config.toml
dataset = "photos of plants and fungi (iNaturalist)"
activation = "mish"
label_smoothing = 0.1
loss = "cross_entropy"
muon_scale = "original"
nesterov = true
epochs = 30.2
Rows from block 7, named by matrix and row number. Rows with one number belong to one channel. Each number is 500 + 50 x the weight over its row's rms, rounded and kept within 0 to 999. All counts start at 0. Numbers have three digits each. After the name is the row's rms in percent of the matrix's.
# sq0: squeeze pointwise conv (model.blocks.7.sq.0.weight, 120x480x1x1), inputs 192-239
# e10: expand pointwise conv (model.blocks.7.e1.0.weight, 240x120x1x1, transposed), outputs 192-239
# e30: expand 3x3 conv (model.blocks.7.e3.0.weight, 240x120x3x3, transposed), outputs 24-29, a 3x3 kernel for each
sq0.40 100:479522470495556449472460570492499578559528505526496558502495452556463561477501504449491490438475542523471445508516555516509463464502519496536503
sq0.41 102:501423522476513500470480465478511528573503524504500512459470481497464518467497502511467505506502500517486545490498509490495461488444518507488485
sq0.42 104:528447464504541542516427465445554490551534416555446502568554424477528475504477500438497540424504539557504465507457564433531471482503457517529513
sq0.43 100:504473486563518553524456519464501481453521493537458460522480513566499460602479471484532475455545465490519433490412519487480500489448449468510530
sq0.44 100:419517455459567460507505466525497470552550530539522519507529499432522498519501487466504524435469464455443491522525479498485494522501441557527445
sq0.45 099:554559608489489450451466496479488541488456492464531506510552523511505467468463478474483498486479517579465446503475519503442479487507496518624489
sq0.46 099:500490494470493538535494472542558481597473549462511496509498498495522515470423480456561503463548472520516502474425574505464529463518546521483555
sq0.47 101:464491476563468434530506556418542544499496539498512481508503516510475497427485410544474540583536544488489511592514523539495525463545459508514469
sq0.48 102:574465460518475495496514556434517479505544479470504498514512513501435481507477528493490494523492525459493532514482467511485511483529491489456503
sq0.49 101:579493461495508533484503467508412505495488559515547475500506482430530502502494557450527461494489505492527537493479550492535520520448546462535531
sq0.50 102:577404551600565502496465512484480473530492554509525511492474549513493444435523510468500469505463534487537483515511512447510539495472564527585555
sq0.51 103:527526460503450439481545519476475503471418491474508431562517519511505478533539492466515462513473479519517488505534508489524549570499479508483482
sq0.52 101:535413493522532438477542516515531504473507465536479412542495470504507489477554422526519505516435464486451474525509480489497453516547491483448560
sq0.53 105:552478508461479534504486524457480485491496438585479479486497497520505444547507525489577501485448435503537441469470478519445478468519497496474530
sq0.54 100:527378522587496450570475426514507580466536524502524559544439571523505526505539487551495536423485495572593515511558573512474554502520489414476578
sq0.55 103:435510490494489473494493486494459442478486504478466505503530510486465523440410502449576463508523469485486506461481520463485496480502514462497525
sq0.56 099:528451522510565514468462485460509443522522454484475464495503481467497539493545484486540575466482495540473436496451498466553462447490498494542464
e10.40 093:476492538425505491445529452515464488432522426484531522474553499389468639465428383513474488481519471440545491498558472571624494522477497518444510
e10.41 105:543552512482544452489563433522510464495504480558488398504497552531484475471482474461468419503443466540498468530514469481473521501385457480526559
e10.42 103:414614479459555490458634423501433555529477464499491514476540457556521498574573358524599531514543466451501546393548456584429567535516530522411482
e10.43 104:584439444437523540592492444410528560519464542510507483637579419490527460574561537479444513481532491492475465508512539511458580515518536408481464
e10.44 102:441422442541602542462475471595496517571526427424539470430435505508477508534463519549576437523535554537525511470411455511469402566531508517503396
e10.45 105:405474573540580596473468464518549469498478516556442577395430482520451549534486453521569426525476471426457484362432443554531484524442577534480507
e10.46 094:436525545518440539441512441515494590477422518635558473507408472561495512511463500601418385447584521467572527493512391419466456473442490483583492
e10.47 094:433512574518445463465514508605594510554458404599450463529469509556570495500550446584482506536477431508498464410523566424698496481416528465521396
e10.48 083:511490541441474550462501633398484477527576421521484488532575517490532442602560563485474435482440441450466473462481555514495492539567550509514484
e10.49 094:533496547469477537530448459539546413468448577471595496502438463495430459420485383524572490575560467422532399496485460438556491462489420517522501
e10.50 089:486439530454534536524463561495417500402421521415426572549500420587486424423492541489488403487472530445563512498502479540556518478512505476505432
e10.51 089:500429421582396510506445563429575526494479545523423464390466503459431479568506527569537533446525401490479462455522494484509571488459543550560516
e10.52 095:543507437432554495433462478511550552524572535533421446564585498551467474477536506517563552541439521495498524443604444589476504609551547488518416
e10.53 095:450459512450466455501525487458463540455521438428470570534343432472501458415480645434548474380516509520482517564602455479492414565513476488552584
e10.54 106:552540571467406536514382458579442463497455369508462521517448414533496535505443469457577507589562538413461531559556568515552496431462557520488412
e10.55 093:495420520432494520443548548519446472526396504546448480498402537557548470476445438537460495517447568473485488549507458435431511533461572479529465
e10.56 099:481610549558511511532453495511500524408463499518449570419495555508511524484468438523535522515503490541575449484429414534494546502419486400501469
e30.40 095:479462438524495484541417440518443437464420505499473505558499494615567543509468479524474460596575576503485482457520413501417569501507505509468482551502497570532427
e30.41 116:537486530435527531485458484588487512588487510494458427568482514456463552434511536515478501545518428536520477502544496506508488438470435473492616461463546453471576
e30.42 097:472474422517523517533439433502502504485393431538541490418473543457433440482484458554535510528547556478352412506435477545571513507577498540508619590541602550494572
e30.43 097:540585520511515558537471546554504536641530528628585533450442534529432594556576578475429476484495477446380494504510516528495558515455485560499512491505580527570560
e30.44 103:490489544563489540525456563520497468474535472569488463512509540476552490475472452490600430558446428455388523572523549485401529498423504492441442518551535495438451
e30.45 103:588553533551523564574531542484518586463464550447456453505447488559526514485546510523484477469486517426397524484393443548427460549522492613590515524648540514544496
e30.46 095:458427478502412481480475490555501510536454524460554525495508624558499552605568632556561534500513404522389473434460509374523510569511491497528511507534467584433414
e30.47 099:468561538479542534482522526487594536483429464547501463468564447437508421470559512468567526480584585547546547461480467567548501554550491407466496485546543478538577
e30.48 103:467433466443492441444521550490496462605512443575473441496530510451499533445472470454491536520481422498477432461528456494467489458510517505545597479495516454474495
e30.49 095:455418426514476573486501595499501472576536526503471488477528531575611553488562579496545498550511548563465548450509458449452503461561462490520564461468577483567530
e30.50 101:478544485447478414505420502411542553474495531417463512529484495366545466486430410499509449541466471499456416506523443470504521464517516517531526549525411541545435
e30.51 102:536518530509535464513481431496490557510491472543487534488430474480465455519573554441443466476534594385534590546520579522576486536494494476549465490556476495507527
e30.52 096:511544540442324609468410523520459460516525455474436521397480488495596515478582488554535570511481548510522504412428459488516493540517432507455517589481480513515542
e30.53 107:525542459529459386433437455532571455520520549481555593423412404438561530490607521523462465544523438553523473474548530499528582442432521537535573491444500471468558
e30.54 101:499535545477543440472503465491485537463444413483407432493537518520467517498566386531534425505506485466501481468499462502458500503502492540514523478476548461510518
e30.55 105:498610457508453519455449420472460434500476398455457503475404397470503379503479399515490500499534486448479506532575545551537545552588546511602477443497433503484478
e30.56 101:411381447509446556577552546492484486493516514544528567480535504465566448559578481574493546508590556500490492512594533578538605411494467385423479498504536469457491