config.toml
model = "image classifier"
train_examples = 90422
translate = 0.06
arch = "squeezenet"
activation = "mish"
stem = "single"
label_smoothing = 0.1
init = "lecun_normal"
lr = 0.015
momentum = 0.95
grad_clip = 5.0
Rows from block 8 of a small image classifier, named by matrix and row number. Each number is 500 + 25 x the weight over its row's rms, rounded and kept within 0 to 999. All counts start at 0. Numbers have three digits each.
Before each channel's rows are labels from the 100 images, of 14848, where the channel reaches its highest value: "top examples" is what is common among them. Only what is clearly more common there than usual is listed. The data: photos of plants and fungi (iNaturalist).
# sq0: squeeze pointwise conv (model.blocks.8.sq.0.weight, 120x480x1x1), inputs 276-344

top examples: order Caryophyllales; family: Cactaceae; text has "cactus"
sq0.58:455466516501507503536475525518521525556529538512484568514503504506546520498444471505508470546474505426511471533526463487537495482498507472552483474502515484509528515598508527511502478509514509477517520481564

top examples: order Ericales
sq0.74:550459503441545452492515468494472488507503537464472491492545460471488529440508531470476474484506488516499496535502445481461479447497474502467452482482516487501549500465542494458518485464466492519500482519519

top examples: phylum Basidiomycota; class Agaricomycetes; order Polyporales
sq0.30:522485463543498514539428486581544496518523512486505501456520411537490466460527529477472547474485506497491499473496486459544508473494484564535488479494451425496489539568487476480501479504470508456531524476484

top examples: order Asterales; family: Asteraceae
sq0.112:516471500489488471483518514497517473512512510481509438503505477489475532495463460489517496527510525514476516483495523494520455483460470454488456461502489502509492566486481524512568498521504464495524460496566

top examples: class Liliopsida; order Liliales
sq0.87:529522458483497458489462534481495540460487529488512458490523481475529458512472512542514537526515499462452500462518536525531487481514494495521444533496500534472493461510518497467467479543520508542468492488502

top examples: order Asterales; family: Asteraceae
sq0.35:503497461515481481479447529463524566532524440495493487481498498494549538522491504458513482491517523526533498453460501474450481444520537471501445496494478509500538492532484475487524448498545512510539485526534

top examples: class Polypodiopsida; order Polypodiales; text has "fern"
sq0.88:508474487533481497534543465458537487535500471471471519524516530533508536527512514518524534487465549436488518476502523476539488504548527505468572511470500495506438476495543486474521518523488498511542481508503

top examples: class Polypodiopsida; text has "fern"; order Polypodiales
sq0.39:548540502504486506474539510519504466521520511537500511529438540528494525465545481510490498447486527496531502500535536508500492544523466535468476505472477496499513515492520497527516536482541527516475502523480

top examples: kingdom Fungi; class Agaricomycetes; phylum Basidiomycota; order: Polyporales
sq0.24:482554514520483534480453507580481487539516520533503546428474469514515545459543476517492527506411466522570487470479507498499478460491529515533470483468469514510506499477435475533495513479509528488491507485463

top examples: order Asterales; family: Asteraceae
sq0.34:508524481507492485479483492483485482489482552531510515509510502498512526541480472506515551514533505521439499573490471495495511452553500482533464565485485539506496544490501559477500498505505489507520487515510

top examples: class: Liliopsida; order Asparagales; family: Asparagaceae
sq0.113:453536531455475453467499506476457517518507535520455519510498472454513484491526508537506430504516447479470525410526470526492480500508523468434530535510537525503521516502480491466518492472493474478508535538476

top examples: order Polypodiales; text has "fern"; family: Dryopteridaceae; text has "dryopteris"
sq0.75:521541502545544499464534469445534477538548453510487528513548426458486540545531480434434528526510504423521482482478463489514515495466497512531496473518476537521438492506472550503482458480429460536507500545507

top examples: order Asterales; family: Asteraceae
sq0.16:493537497475484535478491564538528504514507529505511493536510495559508497528506493479490471510463501464537463518510480473442524475561522464447500501482511521476502552512474483520489494481500475493504516463466

top examples: order Asterales; family: Asteraceae
sq0.54:515491511491453503473469571476554519522513506486480573450506538486532472483490482480449482466507569517490528528495482514487510493533492505509489525509515518512526467436516521484496469473477550447553482515506

top examples: class Liliopsida
sq0.56:472477544553483479498565500527484471506468507482494505502466488494485477470532526468500535480447499455514481493486487483493441491550460455485521483427543532510446437510495507526519490487530480591461468543575

top examples: order Asterales; family: Asteraceae
sq0.57:487492524490502468505503516524560509539505420547496459479477500481572483483480497495489471449512519472514478509524467494465527466525555540466523545488474521522514504500508505490505470542479456461542540527469

top examples: class: Liliopsida; order Asparagales; family: Asparagaceae
sq0.82:508496526500481480531516511475500495473481524497467493501514457522506479520564496463501491566471525492516506576514557522489511538453495512448520480461490536503483530531502550489477548461585462550449489556557

top examples: class Polypodiopsida; order Polypodiales; text has "fern"
sq0.36:528521536502505507528470486496503486522480472511488489534524500493495475459529529523513567488510526450546530505475548482484495534516520473513525475512495476473513482468550472497485471509478484465487471536573

top examples: order Lamiales
sq0.32:511517503467443517502510517515540524556520483510464498505506507567502472575522527535462458504482491495517542508468556480524524459521529486504518490559510544460565510556480471518475468474490476518479487476486

top examples: order Lamiales; family: Plantaginaceae
sq0.31:476518468500503481447451524529547502569529468547546492475474579527508512502492492490554502522485510470540549499516478476497523525538524498492526512502545482522477513460518535510495507476495505482483556476496

top examples: order Asterales; family: Asteraceae
sq0.2:544481501496463489473522499505471515540514510507497497522528518465558525529513534495535506486499503495529507471523502510471507512500484501487468565464502554533557498499533514486442542534481485484558449539520

top examples: order Lamiales; family: Lamiaceae
sq0.25:520521500506519531494434529470517514472492547490507501512507547474508492474511492534504503473506476564486513486526465477491515521508520475507542488509517540446493524498492508490513505530445449448509421467529

top examples: order Asterales; family: Asteraceae
sq0.72:510503455500466444511468496561484524461498493508548464514478453472482490461471462487481482492543502528488473435521484533487456495485487496524454510470495541518469456448483541503468496475512473495465477563526