config.toml
arch = "squeezenet"
model = "image classifier"
dataset = "photos of plants and fungi (iNaturalist)"
train_examples = 90422
image_size = 48
crop_scale_min = 0.7
horizontal_flip = true
translate = 0.06
targets = ["class", "order", "family", "species"]
num_classes = [11, 54, 120, 500]
norm = "batchnorm"
hidden_act = "mish"
depths = [3, 3, 9, 3]
kernel_size = 3
stem = "single"
widths = [160, 272, 480, 848]
label_smoothing = 0.1
loss = "cross_entropy"
init = "lecun_normal"
optimizer = "normuon"
muon_scale = "original"
learning_rate = 0.015
momentum = 0.95
nesterov = true
orthogonalizer = "newton_schulz_5"
adamw_lr_other_params = 0.0012
max_grad_norm = 5.0
max_steps = 7100
batch_size = 384
epochs = 30.2
lr_schedule = "cosine"
final_lr_fraction = 0
warmup_steps = 350
weight_decay = 0.07
adamw_weight_decay_other_params = 0
Rows from block 12, named by matrix and row number. Rows with one number belong to one channel. Each number is 50 + 12 x the weight over its row's rms, rounded and kept within 0 to 99. All counts start at 0.
# sq0: squeeze pointwise conv (model.blocks.12.sq.0.weight, 120x480x1x1), inputs 240-359
# e30: expand 3x3 conv (model.blocks.12.e3.0.weight, 240x120x3x3, transposed), outputs 30-44, a 3x3 kernel for each
sq0.36:45 51 36 50 48 45 59 45 33 58 34 53 36 51 69 46 50 52 69 59 81 36 54 62 47 48 39 55 40 36 54 51 54 54 32 61 62 51 46 60 57 39 59 53 55 45 54 57 45 57 47 42 29 45 43 53 57 47 65 45 53 39 50 39 43 45 71 49 52 45 65 49 52 31 68 57 70 60 44 43 49 55 51 47 48 60 55 44 50 53 41 47 44 44 72 53 53 38 69 32 56 53 59 45 71 59 41 43 38 60 45 56 55 52 53 38 46 38 52 47
sq0.37:57 48 42 50 51 34 51 51 46 48 60 48 54 47 45 45 57 54 51 47 65 53 45 46 48 35 41 52 55 51 44 56 52 47 45 35 71 44 50 52 54 44 45 40 41 66 19 62 51 45 51 44 48 46 51 53 53 40 62 48 43 39 50 47 43 56 58 33 43 55 50 56 42 46 45 52 42 63 53 63 61 51 50 50 54 45 50 43 46 55 58 43 65 39 44 41 43 52 49 46 45 51 43 41 42 53 53 52 54 56 54 51 43 51 44 39 49 50 47 52
sq0.38:41 43 55 54 45 39 55 52 39 59 43 39 68 51 41 50 33 56 50 42 71 59 39 38 48 63 58 51 48 57 37 45 58 53 61 55 40 55 47 35 43 74 62 47 48 39 51 47 54 47 45 51 50 38 41 58 52 52 58 56 53 63 50 43 46 57 28 57 50 52 54 50 44 61 46 52 60 43 47 56 59 46 44 53 34 46 48 55 51 54 47 46 39 40 83 52 62 49 61 48 58 58 57 53 38 60 46 46 48 57 55 58 51 68 39 58 39 41 42 53
sq0.39:62 59 71 63 54 37 32 43 52 43 45 57 50 42 53 45 48 49 54 67 50 48 33 44 38 58 53 52 44 54 56 48 44 53 63 62 34 54 52 56 56 64 61 61 49 48 27 60 49 46 61 63 47 59 59 47 58 53 43 52 55 55 47 50 54 50 41 57 46 41 37 47 56 43 45 46 23 55 45 48 51 53 45 49 62 56 54 66 34 57 51 58 44 35 29 51 60 48 74 51 67 42 45 58 56 48 55 58 44 57 47 46 59 28 55 52 56 51 41 48
sq0.40:67 57 48 50 40 56 45 42 42 46 47 63 67 47 48 43 49 37 69 40 67 32 43 64 38 48 49 47 55 50 38 44 61 51 57 40 49 54 41 35 43 59 56 47 43 57 63 49 56 58 40 54 58 31 33 59 58 49 51 14 58 52 58 38 57 44 56 62 62 60 53 38 47 54 76 55 71 47 43 48 26 66 48 54 34 38 40 59 60 49 49 55 58 52 44 41 41 66 49 43 40 37 52 62 43 40 66 36 54 55 41 49 48 42 49 55 56 47 46 34
e30.36:48 44 56 39 60 60 30 41 42 27 38 64 38 69 51 62 45 52 55 45 45 44 49 47 41 46 36 50 70 55 34 44 45 57 26 56 36 31 45 48 44 66 36 55 53 50 52 47 61 40 45 45 62 35 39 34 30 35 37 44 46 44 52 28 40 59 48 73 38 39 49 35 42 41 85 83 48 21 22 52 20 56 29 61 41 35 30 33 41 51 38 45 25 57 38 51 43 43 45 41 51 42 50 34 32 70 56 45 53 54 41 52 41 42 50 52 72 47 39 50 42 38 38 51 40 54 35 36 57 49 59 47 46 33 49
e30.37:58 37 53 44 23 47 50 56 72 38 45 40 65 46 52 59 20 37 64 57 46 55 51 47 24 58 65 69 65 43 32 25 56 61 40 63 51 43 25 48 44 63 55 52 45 45 58 32 71 63 37 50 27 53 40 26 35 52 37 42 66 65 56 76 46 51 47 24 63 58 51 42 45 44 18 89 69 61 53 25 57 57 68 49 45 45 44 33 46 61 49 42 70 52 34 61 55 50 46 40 63 49 60 36 50 72 65 63 54 48 72 42 71 61 37 44 57 38 34 27 62 47 45 50 76 53 59 28 39 45 51 47 31 50 66
e30.38:49 45 37 46 63 49 54 24 61 27 62 53 49 46 36 71 60 42 40 37 45 50 54 73 35 48 41 56 17 32 56 44 40 48 44 57 43 34 57 43 39 46 54 45 55 40 47 42 40 51 53 50 38 48 50 37 49 56 44 63 53 45 30 52 39 47 48 45 30 58 35 37 43 67 51 55 55 22 48 42 40 44 37 51 44 38 45 38 63 51 56 56 33 39 32 44 56 52 54 45 51 49 39 41 47 28 43 40 58 53 49 30 49 33 42 58 49 44 31 54 56 49 37 53 50 43 60 36 47 47 41 50 45 57 51
e30.39:46 43 72 46 64 74 40 61 74 35 47 41 23 52 43 41 72 57 58 68 50 45 54 37 55 63 38 60 58 54 55 57 65 52 50 54 18 51 51 57 67 33 56 52 30 45 40 27 21 57 45 73 54 45 38 38 44 28 56 41 49 57 23 49 42 57 55 59 62 50 63 54 53 57 35 48 71 48 46 21 51 36 40 36 60 52 60 42 48 46 36 66 46 51 47 41 29 59 59 39 49 43 35 53 44 50 43 23 31 31 54 39 40 56 68 52 56 56 61 40 33 52 52 53 66 50 34 39 47 66 59 58 45 56 51
e30.40:46 67 41 26 55 47 31 30 56 16 56 45 37 60 35 45 68 46 32 46 57 42 40 52 51 52 47 64 10 34 57 72 39 33 59 27 43 52 64 60 33 34 45 46 41 43 45 38 48 54 49 48 47 66 50 31 41 48 45 59 50 31 35 34 40 39 61 46 27 50 37 28 46 45 28 48 49 33 46 51 33 58 36 39 62 43 47 54 52 56 52 50 25 60 54 47 56 45 52 35 39 48 48 39 47 48 48 48 56 43 37 32 40 38 37 55 59 56 50 50 52 44 38 48 44 34 50 49 46 58 42 45 56 49 50