{"init": "lecun_normal", "max_steps": 7100, "batch_size": 384, "lr_schedule": "cosine", "final_lr_fraction": 0, "warmup_steps": 350}
Rows from block 3, named by matrix and row number. Rows with one number belong to one channel. Each number is 128 + 32 x the weight over its row's rms, rounded and kept within 0 to 255. All counts start at 0. Numbers have three digits each. After the name is the row's rms in percent of the matrix's.
# sq0: squeeze pointwise conv (model.blocks.3.sq.0.weight, 68x160x1x1), inputs 80-159
# e30: expand 3x3 conv (model.blocks.3.e3.0.weight, 136x68x3x3, transposed), outputs 12-23, a 3x3 kernel for each
sq0.24 101:124107157128098206115118119114111091210130137067102130105136109140122075091110111075139115148115114120096158104224089152126127098121062141120102091124098092085113170114132148155204150098150086132113183121106089126113098152112131115079158158
e30.24 094:109086171114156119122093128143070134143139169161092120127126147102151136099141118055115081106174117139119068126150138138145141172125112059119095136108156112117099094127157153209184090114091115103103115157147139131126175184203124212163075132168100097164130129062179141144121141163151122166108146103164118149155160097135126119
sq0.25 099:058064207168114080054076101133059139094180165112095106138164093089128140082106107103086106108095128026030163097110157107154121102087117104113052129069087130113179153136047205153111145140116164188134130123197104198110119157156087175150096121
e30.25 116:101164135163120108147173078119145184175111100124114092117153108141156130159124152148139166178121179115112118148083123108107124135109099151102080069133111086087088138157043147100153137087118146176155113176191075109141143088119085084136067078135067086127112133147188135142104102206146178215088117111149125169133084099108087126
sq0.26 104:121136132114064081156148112076179111128099115109105149129091097098093117079118113095138156041080151128092216093150117116080170108076128130142147145101101117091154065133199134172130071207043174171132118162154181150127109160097165132105124208
e30.26 099:106128179090144207109168100146175137182169129145156099135083071125144141171151093140127169200130163166114135145139129105160174139122126117048109068101112075139124135140076140075104144152111119099176096105147081114171148151107166206085124136103147153180191183157175179131050137121091165164093076089133127076136202106102100188
sq0.27 093:120100138122138136086077089109137119175093058086110151184153154100098139093122128108034118147183142149127149105139098029123167107122096135121110197153171084106139154101103126076094129117144137117177072126131142116099107133119148122148137129
e30.27 086:106115186146113108140154096082175137095170142145146121103180156143155126094099146122155117120126124121161128131128118094106109123112143032158127061152150133162120099163055139131158111118112113077127131134124125158148129115160091110178154122192053084096051116057099141084056151137093117137084131107115143129118162130113120093
sq0.28 099:147130133140104060109134155112143066142153175108104132160063130099149147153121124160151135137085109084094081123060125121107129147177130074106140112074139141123109166158127152123083142123138107088089168110100203191142050158115149121139160101
e30.28 094:113108122162142104084122179111161179100107116111094129129107097111130090118096132123112154174119114163107108073103077097103102117086107103100108121180143101138133124121088140095159150155171190179176175162163161104155162146165156170101149159145186188164133123122147146086119135076127107072135158092062182093070103064121134165
sq0.29 097:152110127102149076152132135175123076121150126104136157129105132134107106094078119113088109094152110107086087124144090147158116115116127112094121131111141103153145127075137154100182110189153086134155154112123145124147106150075121113122091147
e30.29 105:049079174123118196080064109143146159133105153152177143141146129141175139123114138145142071133130079106154041093130135150149168136168148101145066141171151115130142103169124136084094162150172156189149108113118149127145120143129146219067138147110146166168088084125133147134150137114122113139126127114131104116135126113070136098
sq0.30 093:136134130127156088139088126140117120155133145103074158110092165120157179136115083090118064094155202140141090188073144168156123074117102068184158108049164165103146154115074116135138094127133123119133150135090255131103113130136163116127148149
e30.30 100:174169178200135139084125111082133128090140104070085057125180116088065090086071088146081139112113124124062108121145156145194146159153165143155135134166147133190147116191079110135106111106078091087115087122124177122148150202183093141124155154186158151113137106117099119112112179153139151177089129138162187146139138133107123160
sq0.31 099:147123098186064073109194105125162127101062040129104115143119152098129078076103129095151123119077150078096162192065113069067112101072117115108165143159079154107117185133204130088122152141050176098133169156124157234106042086102125180056120117
e30.31 100:156080090172132095188155132125123085162118129134182159131090125139089088077125068099200152139182099121189111156161117136113085098143150128117168138071105107113115130124100148162114104168129055167138124142168164113127136082167145098123097100100113098117154175112169154124161127148137090094119116168095093103074139139136147126
sq0.32 095:143156106134101134165097043102097167129126084173199212105185115140194071063151205108092131179087107104161108165102088054120131055078132090047060140171120178185074125152149077085104127066099102077110090130094155137196142068190159072098188101
e30.32 118:128122087169129078077110149096143072129104087106180148101060150112123153118226189091141142096125141094129088114146139114085096133131117087159162111095104121102125137146123119130076113161109089122114170166151104110125135138153144121116133107101166144155133144116105105125159137160137085155125106157111110113099167138156171109
sq0.33 102:092147159114116109138141149216160254134110126179117124255130136119154088142181141146148080123161137127141083110153127123148109149166105120125148157144197120124126227141135162113156119161112079126113122118131071044115155066133143128104127165
e30.33 108:064105127138107115103111162165115147154105146169112154151175187158148116118154134182183152217197111194146069127115125126088122082109112109099149102100124067125200114137124071169118132154152130144118113157135123142128147104118065126151123092150098034112111072119139173169119091096146119150170133121128090140135107251143187189
sq0.34 099:144113135073100106128124099085178087141188090122126067093073138165100095111120086132105138123084095140127083101116125140110176120139085122093166092110071144111143085067161164148134113107152011196078188159143157065086099208079145116145126124
e30.34 093:154116152104141134178170121085163166145179188143124139114062068173117106135144098145074139157093107125129134134122121097161095127138146140133108121192148109139086124095137138156133117124161096104093150167119169145082140177131141155110146141156157167103164129180145158164062120154032099122043083101117124122122142095106086130
sq0.35 094:150086159124120162082129111131160083067160119065140081175137180102140125142112156173120157130100141103161178110143157139191161146135167169108139071156153111114147111126135103131097111129099103114182139144175190106136105124156141069149117105
e30.35 091:105124161134135101155165113100121196142106160214183193176121183111066109102060111075147154089130173136184120152129147129110124166148162130165128109134139119121137086161109126156157083087068106173175114183192151175169125138165113072127130126142044113104097198129111116081110149129133164172141142132089135117117118141179110127
sq0.36 095:099127135119136138114088105135087196124074146159128145105130124190160074066099110098093054102148142166107093161181141128082087103091105182105091140121077123132068059138115098123192113058137246094095084128124181108137131089167063104126143110
e30.36 100:182161088164109129180112129083160162110106187166151104088038051155170167145167123119080146098147170103106123094089085041118067081042053118099178115164155130140116131143157147138081111167169125067110088075096095104116173136103187134135123125108112085066149077107091103140119110129129119139176084153145137077117158101158136112
sq0.37 098:099130113144184119136104107123048092214053113106083106143127100139133088087167118116077174128095137122146129146122101144072229148122167072124068092082147128139133117139054114136107130147143156081128088154115253154117163093105221172143109149
e30.37 100:111115100137119077055123060112130086129090129096128094144095117150136128111075100077103143159150173119125079118100116102126110137117116094131120141107149195184142125089081186060137036137121139110110179167099137106106131127153097095110127130083125150113129144106110130149072174162097134160072108096138158080153167106130155142
sq0.38 105:075114119141188122136113102113151092123032102160090140126115124135128116138106188147128146172098117163150255130128115134123196107130098160138172172149129100143143100153081107105075183134115117103158079153123128194096153126136085172163203183
e30.38 108:133140132138121124114138121116095075110123110112102128117112170103162107158089110096112115117107136107110118089056082057047037113053095075115081088048115074085112117127132114053127077123093120142118154116175087120105122076164070042151138100171184174127157153097126103098114106119132104136105105117099143132126163162077055086